A small image classifier, trained from scratch.
Training: soap at rate 0.0048, 5000 steps, batches of 48.
Rows from block 5 of a small image classifier, named by matrix and row number. Rows with one number belong to one neuron. Each number is 500 + 25 x the weight over its row's rms, rounded and kept within 0 to 999. All counts start at 0. Numbers have three digits each. After the name is the row's rms in percent of the matrix's.
After each neuron's rows are labels from the 100 images, of 14976, where the neuron reaches its highest value: "peak at" is the part of the image that holds the peak. Only what is clearly more common there than usual is listed. The data: retinal OCT scans (Kermany 2017). In brackets: how many of the 100.
# fc1: MLP up (model.blocks.5.mlp.fc1.weight, 768x128), inputs 0-127
# fc2: MLP down (model.blocks.5.mlp.fc2.weight, 128x768, transposed), outputs 0-127

fc1.361 103:497506478510474475494513504553540500477499471522437514508468504522481467510508513510495537482545501519462487496468480481472493510522465504484486482481473484502510513493507543491487522523496503512500522517515494493511477491462447464467497502501500465526490456489488528523501526532427497509518560478496515467527459498506523533511472540521473497525530553503544528451503528503470537519480
fc2.361 087:467530486532533470529453536442547468496435537501509487465500545498494560498508481495526479541484477520520518509498492501496526513496509514480464546503493533483506527484506486491479505458498491519484497494449476541518511524542549496481498525512515522509498503549508493474492523494502496482471495484499476490527523488489494514499527506494518535520458435495477453515516460533516502480511
peak at: middle right (45)

fc1.76 074:505471462485490494522468443508488487490499502506492555502450502514510511504491512507470504505471481534543447490450512534474466500498482496485506493501518507515475485500494510507472488493519509500500525488457517516498495503477468524475487454518459557529511525507514517535488530557511477516525458506546463516468472501497455455495515495528495537510505502470518511485461535467518534569519
fc2.76 079:503492501482532463517543535528532488480498517473500452483535466489473485488531491475559463496526530490490550502515486518547532523484508465523481494514492551522479464495500513470512499483485479517535486507539515488561498499508476500495479513487509458467462479487503524519525476483478536477497524511458512493515508499521520461507508528512472503490510525535464484432501476490490492434485
peak at: centre (35)

fc1.50 081:517481510493495521501514504499489488518493522504525444501519488431506523457497502437516471466493482477510551532516486494490478486467480511500517532486548524526486523450542527493478464497492533519456492520481516467484481525509482503465463515527549492524550520483479507513483512484453505503489496477459481505529507531529502540472544492497503508480507478508519528484517519522438487516534
fc2.50 082:535476518495514524483488458496509521481501487532531463487463522547518476535466512499502525514506495505483519461500503474488529463508498526509550487508489452472507484514563489508503515498471483467514530507462518490519498508510538494478490522487503528510527523506466527497507463487566486570494449489498479499467467482518540516471507478523503509495527480483472427538520469522500507497476
peak at: top right (43); top left (38)

fc1.681 127:532526520475499515476498503524481490539508563509491476501488524565504496533527489464550480451450483527468494488495499464487490515489511495524506515543495487477497525514500510518493507514516521504509513514510491508487515491461514519487505499518490468501515496519456487438506483482483463506510500451514496458483461452466473565544515510484445485496466482472563511513510501522484466482500
fc2.681 110:481548517519440502479509489496469508518488487524494507474446504470477500532481525511553507497556511454555492525491522476463506499509489525508512508548488506474502481525510535481486503536467518541494504518465534496554483471559478486513512459490513516516472471476493464524521504517525525497500461511493534485529519494501455539495471515476510512452479503475510514491484507467497529472522
peak at: bottom left (35)

fc1.534 098:517487484485488466476485532518442495489511504493502459470502472496476479492518503458541493487503548483486519539506517526512501512517497494556519539508512493514490495495503502528475536483457500476507513436501439459506493515502530502516493492496494512542467490525450531548516470490485494468565504518504520479489467514558546516504524506496543523515504474504473460531480501464488502486471
fc2.534 098:475492524521507460509519458468440502457490491512483455544457525546537511475476488488517518502483503525484516519544467549462496476508468536542538547497472494515510466529492490491485473471467508513506554547484512501532521504452523522507500542532505480509473527481485479473527474512475483506501475476510487534494452508452508512516506501517488466490520508514504535488495477501494488491508
peak at: top centre (50)

fc1.561 068:439453502523472527498514498491471497473513478485465514519488534516501560493450465522546483516497509487488476472471465546531509491512490486507513526489467461519482531506492533485535509508532505488529534540503460510491481484494494524500488486478490497472496487492480517524510466548526510549535516493511545512475516459519503475511521534508494484538480465547467487547478547512500521512514
fc2.561 074:514469492506517429500492476495490509534511477471476469497520437534495489486508524543497489452456486476482530474514474508483526490489536451507514469472503538446513507496482465464517513476528518481476529562492531488518543484487512508495510541522491480512489455502490537534483534518506506480469487501505496459520495523513486504482497498515514511536511471466492542536516500517513487446527
peak at: top centre (38); top right (33)

fc1.242 119:510492530488505540469479481491535530528511500507477493509512458515497490490459499496485488532496486501503482471493494479505507512543517497545535518551510509496533499532520517505506445542483474543501469507560514489499514459485512500489463447530520456519523482456550458460473517504477496467487481517484508515465466496475483509500519483498486464502512532438525522492507571494494497489510
fc2.242 114:493496459458496469490536525467468515521520497514510493537489564483498533508506504488491523518508552466480468506513522506493496458486452546510443486519496496477476532519517505504500460522491512510495541516462531506512532430528513502559513538497469484541482525473471522519507498540484541534495523477506475519509524509512505494499504518482462516465493511489520495507454481468502530506471
peak at: bottom left (33); middle right (30)

fc1.614 123:525517487522496491500488517536507499524506487467455473506486521497474533488485478500471480438492493475502500468526505467490509511510508488502485521497486528496521552528508502500559466505488501494547500472562465495521557447489505498483481496501466529530518470474507525551502487526490475524470472489522575483464481498490503489530503506471485495495468495497543500562456526482513516473501
fc2.614 127:504518510513471493482484465493468443518460531468508497539492467489509525488543507517449570507488521503498483442542521516534558526482500480521508485513505509485496536532486506519498489521490461529466496496460514508503515487521469487502520459478486449494510483492509484463460485528520504517506556471477491500529490486503545494508522535535498473493497521517471471476475556495522517497484
peak at: bottom left (57)

fc1.71 098:476484507549519510489478506500481450504519496506494487504531523516495485485482465520457546560495516513484475511497555510484499489490483475525517517472475504463484498552508485508479506550505526493498535535503547479501511489488485484556510521488514518478504479450486496518470517495439503436458498520466489515528509481502538552517471533502505483476506518485477496489506556501512449507521
fc2.71 113:497530493506487425487509498512492481517480504478492496493525526510453495508519499513510502491532516471510469533497509465511487511506471533473448487519515476519480485491500515493502490500513499497526537443547500525467522481519481528480488475476518526491515485514541526530560481512457497521542465501522549526487544480466460463514453494507502522516481443531524556461495465504511500514505
peak at: middle right (33)

fc1.404 095:576483530514510485495486520528532512529522497518523530537495480512522505530523455472500509511437519507509483510524523500486480511482525478500541518505464481555498533551489535531465490468464493465472497521500481497527516501504514503467481539505510507476479538515503545476504506512493470484499518493494476490465475524437476497536472475506500477521447522473476462504483461475513481521478
fc2.404 092:478502496497474497503458470545479496496483480544495495524487496523519516475484500540480506491495524474474506523478472531526473477486514509496496486508521538480500484512539512486490451498539508478509487473530526508498507539462521505515487483453518532527500490516497509484496503531498528449468537477413559547503498496532511472526534529518504522520431508501513548490528503474451495508497
peak at: middle right (28)

fc1.657 080:486499502470516495530536515499554523533524474505511536466510537466509505530460441443521504459512473509548545490451515476532538489467506483463463510516481521523475497517523527512479519482478521523480481481496544485550484510539475458455473463482522508497523526472521469521485476476515513500488474496503487531488490507506477529505510501505508471487511507513491493514496533469529547492496
fc2.657 078:510463492502463550519463515491485529479469522499531480476471512490510502474530511517495520523527489482502483520511477538458510495485517540523507472487486492495521484496495486468482512532528532514453481564467489520488488563505534493515504450555498531523487511494479487511497474513521528523470488542475517545496502475504500476488489461517540479543522468454465499468509489522462527456519
peak at: top right (72)

fc1.460 086:527496525513494408515489477468495475526518501498503450534508489506471509493497501523450517502502505510574480530494548505499479530532495514452517474503468496498501508496492445529455494461467501497525532515536484472506546514551498448495491525501523505509519468488469488486512473484486488475481519529486501495469528503463499463539504484478519496522521507480517512480511511493515448474502
fc2.460 082:458513490468487531564484548524506506487510460484460503549493508527518506508483487493540495470534531491495508471544496518487489512497480503515477533500495541486491494526471535456470455523527530505490495480489500508505479493440491533518512456508496474520485521505499515466508521473479514471481524466528504517516485507558477526545497516438469443496492529492489493540489484462487504523517
peak at: middle right (27)

fc1.455 071:497513562494513501519511479566503492506541482502513479493526472488543534549523479450509544483435472510512501505519501525446495463538499506507516539516468497517519488461516458464494511516510501526451506502529512490506494481463468502488488482508503475500503472491476476521525461508490500490521526504467489489506504534498481511469498488449532503506574514473531502527485532508528465495489
fc2.455 089:477468484514467466552451524439495536461496491516512506479468538525486504474473560550457497555499528498505498493512477477500533499469544472462497511426484496480503513487451529501516511518502477494494518486495500474504542512479520476481513513531501526535482480507483504491500489521524479522504492476492471524527489464495494534527498522508530503510492516466488504545518456511485509470529
peak at: middle right (39)

fc1.32 104:461466492473497504535470468504489532484496512505508510501495497539527502553491450512473501505503508531464503499479477496509481519507481525504470528517526469487453496461512518524439501498485494527504458495510517488446476543486529515512495470510555499478542546517513509490491510511554503510531490526526482519464484547529470472477474462529517499507496525491478447459474478501477487547515
fc2.32 112:495531514520494484521507537518503473469533484470505520451484424475512562509495494510525500494476450482517504484510512514508512444492513492513481468489514519496497514519475478483495509460520497499513489453494528492548555478505481525515502526493474519477467534449535462500492511493475513468465537519525521492512569528480459509522514520501502481506502478499514537490532537504544525500477
peak at: middle right (30)

fc1.767 100:477526483507484480533501505478533465453495534499560524453483452511479583533483487520486491528493527496467528491556528549488507517470472504544497523475470489510498501517554486510507441513471485483481495534482492473526498529487486474534503482460520512532527532494468491511488471481525520487527496526510484506476520493465476484523490512511460480526499494504475494509491476486529512496512
fc2.767 109:544514497506522516489522499510489496535480474469477471554505521515501423474548503481501543452479472483501493489512484510520499507532491482506506472458509535510481523499499512479495566504502488472504497492537501510505523539506502511484508547490491493486500484490509552507518522476428476469456481528442508507527504492548476502493506494484523506548502437504509489524501512493468529479470
peak at: bottom left (46)

fc1.117 102:508536499516452476485511446521503544553484474529507499477484483494484503540507434488504512502521527486495521522526566480501522494471491501529515505490484467490512496487471492484462499492532488488499473507514529488528471503499524523476532495473502556494456480467528519496506534476454514464540471510533470512525474466522491535506518535504546505487492483510467488492546505470542477521527
fc2.117 095:483491506487503509463508499518492488505490547491504450475479524504511483443497523474475462477473500498524506494500458532510475509518519520480481495474511517533496519476503501512471527439488532463488523525482528487502495496532499502513491532538543500490531552543509476507417430537503458494462521501485537512514503518521492486555468475483510513515502533513516495443502496508486512517489
peak at: bottom left (33)

fc1.91 119:494526484548499428517460538511492493506511544485437468517454504518516480514505481491498492497528505486502538500511484482495460489534498489495529494468489523528485491472465511515525538519538490504464529471478483476524525512505475518521527518508448478513493438457496509488480495517475502502498522535486530450533499482538474527489522545514529501476515545470451521530512490498505507489497
fc2.91 139:482472505524510470516549477491497513511470479488492529468516503513469519490496533534500539536535487466490501533499478500443510517496497504529480526526497461468547482554489505501503488551464480565526493495475498498486515493485496514518519483498488496523472523485533465478491512467539483523515491469530476509492464482482472515473495454508479476465512569516476475487513545507441488523507
peak at: top centre (28); centre (27)

fc1.679 101:497495492510463543511490495535570498485498520516534495526479516465502481475511484495503572516494510475497498521499469481481489524501477545487485450458480501529457496511534511482499514563502487500471497479494482489502525501456487505496475459514521476481512537528473504424512497490513453505529498505475489509492512490523517497503562474528542481519524527467522522469503525467489474528522
fc2.679 089:562522526509479465528473493502479479498469473506490503502502465491500536526456497494482451519497511522468514463493477546530540525484513458467576485493522502494514532482470520524507475474475501530500513522495499509483515479466518508486523538516499530506522467483477482525468494488507515498479550522493484488512525516500520494493468495480488589514511436520519484529468493497516489471524
peak at: top centre (26)

fc1.186 141:481558493508471459482473555529460472470475493503487494539478500457467471492504519520552502466483494473500535521511468480516486503533465514515497535498532481547501512462509486475481518529541505518476557481502449504502486477485530517529536510547458503524495491499522486485510515492492519488538486557498553485465490477497506521489497523475500450508490521475531509518509520492483482488492
fc2.186 144:490488522504508488468494475477452527501537527511551501505501552514484527489479475534475502526508501474478492499500493562478469489502501557516517504516479450476557505507505477496498488494482533526535540466462499500492510461472472500483480531444502491525495482484502497501492494483510485531549470524535462539481531452464488550522505471516516528478507517511508498485503522488447514514532
peak at: top right (32); middle right (25)

fc1.110 111:511504508528517484492540472520519509516455435534492507509482505490485506517503511500501494466488501517485459460523508475530462509529497513468551531457457461477507492493525479499529496535495494458556484521499497491527545481495504529495517496475501528501514507469506531485550444507499526551484496528532512520495487481443513485509507514505493514493493515512532484534505451475531458454545
fc2.110 094:496497482505503511496502435508539521515508549494501493551520550504492485472468479501476503473507479464526504478466525507465523498486531493549529486523483512498508521511487478553500502476518499500465480491537500463455451489492547535498472404477524502502524532509549459515465528478527505494522519505492518481485481510508509484521478486498492473526512507531484504475481488533491528499467
peak at: centre (33)

fc1.764 096:482467497494473488516476520497449454481505462482516540543502501473519506485523433508468484494478491487497499491497469500480480515513485507515533477520497471508466543517540491504508482516568525477490481510455489509481508499525492515566495493497518514476532502483494483448514528519529542464497566463473524498498526455537495498482495548535525537508482470509500509510473502528505471501505
fc2.764 091:517492500509516511475527498464448529538554530512486468494502508496490510535481481498476502483478498499495502474467475496512508502522507530510497513507513493525485532512484490508491453474486492426507520528518492461501513487549492458468470543459472484493489464467508534494480503507490467519530491542482463502475543520485503525516511473530440489516535486528527472495513522490564446468484
peak at: top centre (30)

fc1.300 091:524461515524536487475482517492537493508521488494466458479505480489531441539530499503463508509505519507483489542492520513511485521485515508504507505482480547479497506568521524504448489553495506490438477486484510526486500533507548500478515526493531540469465481480508476474561519473451492504498468487492490469475524499495452508478518490510537462509493514525498541481505499514465474521481
fc2.300 097:452536529519490473539466511542517517524507550522533507485534522457468532501548497471519464499521496513482482486509499472505494468495486506484452519536517483505478470515476475479498461465500502556500520460523481476459502498481485520538485473475494506521494507495461535484488487514478513455511515499552531487496500547498530492535476477461504526487492498527542519484511526475533479535528
peak at: middle right (35); middle left (31)