A small image classifier, trained from scratch.
Model: 2.13M parameters, 64-pixel images, arch vit, norm layernorm, activation gelu, patch size [8, 8], layers 8, width 128.
Training: 5000 steps, batches of 48.
Data: trained on retinal OCT scans (Kermany 2017), 49215 training examples, 4.9 epochs.
Rows from block 3 of a small image classifier, named by matrix and row number. Rows with one number belong to one neuron. Each number is 50 + 12 x the weight over its row's rms, rounded and kept within 0 to 99. All counts start at 0.
After each neuron's rows are labels from the 100 images, of 14976, where the neuron reaches its highest value: "top examples" is what is common among them. Only what is clearly more common there than usual is listed. The data: retinal OCT scans (Kermany 2017).
# fc1: MLP up (model.blocks.3.mlp.fc1.weight, 768x128), inputs 0-127
# fc2: MLP down (model.blocks.3.mlp.fc2.weight, 128x768, transposed), outputs 0-127

fc1.362:52 52 50 50 73 60 49 66 37 58 41 37 36 51 45 62 53 30 48 51 64 44 35 47 59 44 41 63 36 73 27 64 50 54 48 45 61 56 41 50 55 57 67 48 61 62 31 30 48 60 59 36 60 69 48 57 59 46 59 60 48 50 56 49 42 41 51 46 69 37 55 46 53 41 56 53 60 31 46 59 43 40 30 36 80 47 55 23 70 74 46 58 96 39 57 37 57 31 50 59 51 44 55 69 50 39 52 51 40 65 45 21 42 40 31 37 47 57 64 58 58 43 51 44 59 39 42 50
fc2.362:53 35 59 60 49 40 29 39 63 55 53 51 51 59 54 29 47 64 49 38 47 35 78 59 68 25 66 59 64 46 48 48 58 49 38 54 54 43 36 51 47 52 36 72 46 55 56 42 47 54 56 56 50 51 50 51 31 54 50 63 36 47 46 56 64 64 44 58 32 59 54 82 67 36 65 48 50 67 46 58 48 44 56 38 29 24 47 78 45 67 45 32 38 45 15 48 47 44 38 74 40 37 37 39 60 53 52 48 60 32 52 76 54 30 72 61 67 35 54 53 48 54 61 53 51 59 47 47
top examples: finding: normal

fc1.653:55 50 69 32 58 41 77 51 48 48 49 62 29 68 31 53 59 33 70 50 25 48 63 61 54 56 67 57 62 31 45 46 45 57 51 68 70 67 61 61 50 56 73 45 43 37 47 65 52 50 42 43 42 40 70 59 55 40 57 49 53 35 38 72 63 35 42 52 49 41 50 37 53 63 49 53 40 54 62 43 60 47 48 36 49 54 31 30 57 57 58 52 48 42 44 50 50 39 32 30 54 55 44 26 57 33 40 70 47 53 54 43 60 54 23 49 36 50 54 51 60 79 65 42 88 48 41 43
fc2.653:54 31 61 49 49 76 48 43 41 45 60 46 47 56 55 61 33 43 40 48 65 70 51 47 62 44 57 48 43 47 43 54 37 67 50 55 56 45 47 49 62 70 42 26 50 83 41 54 55 53 49 55 71 30 30 64 39 43 50 54 46 21 54 42 34 54 41 63 69 60 53 40 67 76 54 55 42 46 34 59 26 51 50 54 39 29 45 37 26 66 41 37 67 50 65 45 43 50 49 54 74 77 43 35 59 49 43 41 58 40 60 39 45 65 46 50 43 69 22 50 58 38 48 59 40 69 51 49
top examples: finding: normal

fc1.754:52 60 52 58 44 46 46 50 51 55 47 47 63 40 45 40 72 58 55 44 58 68 48 38 45 64 50 67 52 45 54 41 75 64 70 36 56 51 29 71 35 58 46 57 48 51 69 49 51 75 40 32 32 40 35 55 53 41 55 75 56 49 56 68 35 38 63 23 66 51 45 57 56 56 59 38 62 34 37 39 62 43 57 45 57 45 59 48 42 40 33 36 41 59 44 49 30 32 69 44 47 54 61 35 17 39 26 40 40 55 41 41 48 46 72 55 62 57 55 35 37 61 39 57 25 61 42 64
fc2.754:71 24 56 53 51 46 38 48 47 52 44 52 53 54 49 46 47 63 43 51 63 58 65 62 43 37 35 37 67 64 28 41 54 50 53 44 47 57 56 47 52 33 50 42 39 42 68 59 39 29 48 59 51 51 67 63 62 76 46 27 52 50 46 56 46 65 44 30 29 41 64 50 42 61 42 62 52 63 28 44 45 60 51 39 44 58 30 63 57 68 38 65 49 66 45 54 28 64 65 47 42 83 64 51 44 62 37 67 41 33 84 48 26 41 55 39 44 47 70 68 56 54 56 36 55 37 49 53
top examples: finding: diabetic macular edema

fc1.286:44 54 56 16 35 51 34 46 63 51 45 39 62 40 50 64 39 36 26 86 62 53 65 68 43 72 55 54 60 52 72 73 52 56 53 60 49 54 52 54 49 37 51 52 47 43 55 63 56 60 41 64 51 29 57 65 73 65 40 36 65 55 46 75 50 49 46 40 59 26 66 32 41 66 52 44 33 42 48 72 48 60 44 57 53 43 61 46 35 49 55 56 57 43 48 50 72 48 63 42 59 53 55 44 60 61 57 49 49 49 48 36 51 51 54 56 47 63 54 52 18 77 66 49 63 43 29 50
fc2.286:45 52 43 56 40 44 60 44 66 84 67 46 45 59 55 51 61 70 50 67 40 63 50 49 54 42 56 39 44 39 39 58 49 53 44 55 44 33 34 61 50 61 52 40 50 58 43 55 59 34 49 54 39 62 40 64 73 42 57 50 44 48 33 68 30 51 31 52 42 85 55 36 46 46 57 46 49 45 52 28 53 85 53 46 45 53 48 39 56 39 58 48 62 54 62 75 62 42 42 45 45 16 36 43 43 62 46 48 45 45 36 45 50 42 44 69 36 40 32 43 46 51 84 69 62 55 39 73
top examples: finding: normal

fc1.469:85 47 40 51 57 45 57 50 53 69 41 32 63 31 45 68 37 53 41 57 60 56 52 48 53 45 62 26 53 59 43 46 74 41 57 58 33 52 47 48 42 47 58 36 48 39 65 39 59 47 43 47 33 65 44 68 41 56 52 28 27 38 57 59 48 48 43 49 35 63 47 35 66 59 50 66 70 67 46 52 40 67 51 62 50 50 39 56 75 45 37 52 49 64 37 50 36 65 55 51 57 75 63 50 38 23 33 64 43 33 66 56 43 48 53 37 32 60 71 53 70 57 63 64 51 41 34 36
fc2.469:56 46 51 53 61 59 51 38 34 48 57 48 44 61 44 35 37 35 54 57 57 39 62 49 37 52 35 73 36 49 35 58 36 56 51 24 57 58 64 46 47 41 38 70 57 40 26 64 56 53 40 43 22 44 49 34 50 60 60 29 48 56 48 23 45 65 40 28 56 61 30 56 53 52 33 44 46 57 78 61 41 48 55 56 74 45 69 69 40 54 42 46 19 71 40 54 47 40 50 33 56 44 66 51 69 47 52 42 63 59 36 47 54 41 62 59 60 58 65 29 52 52 27 56 48 38 51 35
top examples: finding: normal

fc1.428:46 44 51 52 62 50 48 25 59 33 30 50 71 29 35 62 39 60 40 56 56 71 57 48 55 47 46 60 52 45 63 47 63 77 60 50 54 62 43 26 49 44 60 53 62 64 33 51 44 51 48 37 39 64 64 77 45 47 23 29 30 52 46 50 43 32 60 52 51 71 43 54 52 60 56 53 40 51 36 50 45 62 66 43 37 60 65 81 60 45 64 39 43 47 41 56 46 58 36 64 63 54 30 36 35 46 53 52 34 37 58 59 38 39 61 54 65 34 49 44 53 73 36 64 29 44 37 39
fc2.428:45 79 46 73 51 53 45 55 60 64 63 43 40 55 46 61 45 46 75 56 30 62 39 36 50 37 30 59 61 49 35 54 56 41 45 47 35 53 71 47 33 46 63 47 49 48 59 60 53 53 48 54 49 41 55 47 39 37 67 40 52 56 52 53 49 54 55 49 39 35 54 37 45 37 35 50 58 48 51 44 59 58 48 71 49 20 58 47 69 43 57 79 35 81 57 53 71 43 70 45 48 40 61 63 64 56 26 49 61 39 52 24 62 59 65 20 39 63 54 36 53 32 41 43 58 51 60 28
top examples: finding: normal

fc1.112:40 45 56 51 62 38 63 51 43 37 27 63 40 58 52 56 60 61 45 51 54 52 34 42 44 53 36 34 49 45 53 43 55 67 55 50 46 50 40 67 55 53 59 78 43 60 83 54 36 46 45 51 26 56 35 52 36 57 61 37 46 41 26 44 52 43 52 48 40 27 61 42 64 66 64 34 56 43 60 56 62 45 63 52 65 53 46 31 68 52 43 58 52 55 76 59 61 44 74 65 38 48 59 40 56 38 69 20 28 66 49 49 38 52 56 69 52 54 42 42 23 53 42 38 61 48 67 74
fc2.112:44 62 43 45 47 41 47 50 39 56 59 49 54 50 60 70 34 73 47 53 24 65 35 70 57 37 39 41 53 46 54 40 54 51 63 50 60 86 66 36 48 44 57 33 61 25 58 44 60 37 75 64 40 52 55 67 63 55 42 36 63 39 39 66 51 54 48 41 40 63 47 32 59 38 38 40 54 60 39 41 35 64 45 33 48 51 46 51 34 68 70 58 54 27 34 41 42 55 38 31 42 51 59 46 56 61 18 52 50 49 69 50 41 49 40 35 58 46 51 53 68 58 65 41 49 61 23 56
top examples: finding: diabetic macular edema

fc1.641:56 53 49 58 53 57 36 62 46 49 52 53 43 52 43 49 55 48 66 59 51 57 57 36 51 59 63 31 27 36 65 48 54 50 50 52 64 44 34 55 34 52 33 45 47 58 48 33 63 68 47 71 45 60 70 51 77 46 65 44 54 44 57 47 62 22 53 55 31 31 52 26 69 40 55 73 40 26 44 49 50 26 64 47 63 50 58 32 68 59 64 54 48 31 54 75 27 29 29 50 57 60 48 48 52 47 64 60 48 59 72 41 51 29 51 48 45 65 58 52 33 51 61 55 69 52 30 57
fc2.641:59 70 55 53 47 54 52 58 44 59 45 29 48 39 61 51 51 66 43 31 55 49 52 44 61 70 60 61 40 41 58 37 60 59 48 43 49 27 36 59 65 50 39 66 61 68 66 56 36 53 53 40 30 39 53 53 48 48 37 53 60 31 48 67 60 44 56 43 47 37 35 48 55 60 36 42 52 63 34 65 77 67 58 56 63 53 60 57 79 36 60 73 38 36 40 29 56 52 37 43 46 08 57 27 57 48 31 48 69 51 49 59 38 37 63 49 29 53 64 46 31 40 39 47 40 54 56 42
top examples: finding: normal

fc1.513:40 48 51 55 45 58 35 25 41 60 46 47 60 37 63 40 45 50 38 37 57 56 43 29 65 39 22 69 47 64 47 54 48 42 50 49 46 25 46 53 48 57 51 58 53 49 46 55 81 53 38 44 56 31 48 36 43 43 58 38 65 34 63 53 44 56 43 52 78 54 41 34 56 28 64 52 60 70 45 50 57 43 51 60 51 50 35 29 68 65 56 44 32 55 35 33 21 33 44 44 61 58 48 29 62 61 50 73 70 36 46 37 56 61 52 54 62 56 71 59 57 68 54 34 42 51 37 69
fc2.513:58 36 68 37 44 55 61 42 49 34 45 50 56 50 31 50 51 59 50 52 59 33 39 77 33 53 40 55 48 37 49 39 65 60 63 62 53 43 47 63 30 56 45 67 45 18 37 54 30 61 47 76 47 55 49 51 56 53 38 33 71 67 42 58 66 64 49 53 47 24 49 42 60 49 25 43 40 45 46 46 64 43 47 47 66 54 53 59 54 63 26 31 54 60 58 34 34 71 48 33 45 57 45 55 58 49 50 63 39 57 55 42 61 30 64 52 53 27 20 43 56 46 53 44 50 23 69 43
top examples: finding: diabetic macular edema

fc1.315:49 55 65 41 22 54 29 53 36 46 34 29 54 76 51 57 68 50 47 48 74 46 59 51 62 61 51 53 46 52 61 40 37 54 55 41 34 75 43 13 58 43 51 73 49 47 39 64 41 48 53 59 52 33 56 30 47 22 46 61 59 51 56 54 64 65 50 53 63 48 68 54 52 46 38 39 42 46 52 40 47 45 44 51 42 46 43 64 48 46 43 55 41 36 36 53 41 50 33 28 53 61 62 26 59 24 36 54 61 48 57 49 25 51 60 40 46 70 63 80 50 60 58 53 60 59 54 33
fc2.315:50 34 56 54 55 48 36 33 39 87 44 58 39 50 69 65 30 52 68 42 97 65 50 59 55 65 47 47 60 70 40 61 29 50 48 35 49 70 55 49 54 31 39 39 53 61 40 54 48 51 52 35 65 42 42 35 46 78 57 67 56 73 48 41 36 49 53 43 53 47 54 50 45 30 50 48 49 36 58 45 50 49 44 40 36 47 59 61 41 43 58 48 46 45 46 50 61 52 53 63 47 40 44 37 44 31 52 56 62 39 27 44 67 30 67 43 54 52 34 50 71 39 48 47 45 54 36 78
top examples: finding: diabetic macular edema

fc1.359:41 60 42 44 30 55 59 40 39 70 56 65 37 49 57 59 69 42 45 42 26 55 29 40 49 51 60 56 35 64 69 56 52 65 63 52 56 55 64 54 43 54 47 53 53 34 53 45 43 34 63 46 16 48 63 67 46 55 58 43 54 57 45 43 65 49 60 39 18 51 33 59 40 57 39 38 73 36 45 40 46 73 42 49 31 53 56 37 51 75 67 46 53 65 41 26 75 55 49 36 48 31 79 37 49 55 48 32 57 52 66 52 40 55 56 48 48 58 57 69 43 52 59 54 56 66 50 36
fc2.359:46 39 44 48 66 36 52 72 35 23 64 45 42 57 68 46 39 50 35 58 60 47 68 49 53 49 63 56 46 33 43 43 54 31 53 61 45 60 44 58 57 71 40 47 53 26 55 36 35 51 44 66 37 28 44 56 66 41 51 35 44 46 55 53 14 29 54 37 90 45 51 37 36 73 71 58 36 54 50 55 64 54 63 41 55 58 61 55 35 47 64 51 57 47 57 69 39 27 28 53 60 51 52 30 59 54 56 38 33 49 44 42 38 45 39 57 55 51 49 42 63 49 45 62 49 44 57 65
top examples: finding: normal

fc1.466:40 43 42 47 42 63 49 55 51 51 47 33 71 39 64 31 81 43 28 59 50 38 45 35 41 56 44 54 66 56 40 55 52 35 75 58 67 40 53 64 52 39 32 38 52 63 51 66 43 45 61 67 29 58 65 25 48 27 38 31 55 58 60 46 43 65 60 52 41 55 48 55 58 44 69 61 37 16 37 42 60 57 59 57 58 29 40 70 35 70 48 41 44 60 51 38 31 56 39 57 50 59 52 40 46 69 45 58 69 49 37 53 45 17 55 59 46 51 51 54 47 45 39 51 54 59 40 61
fc2.466:59 12 42 57 38 28 52 32 57 60 42 79 58 55 54 65 44 49 54 69 39 54 65 67 50 66 55 29 53 36 52 60 47 70 50 57 52 61 46 56 49 49 41 56 38 37 58 46 66 42 48 46 42 46 42 49 65 48 53 49 34 40 49 45 29 38 35 47 36 35 47 43 46 42 65 53 49 54 57 40 38 38 56 45 58 48 33 43 46 41 58 45 42 50 93 51 74 53 46 51 31 44 34 50 40 70 57 52 28 46 53 39 54 65 39 66 56 48 45 51 54 66 85 77 59 60 53 60
top examples: finding: diabetic macular edema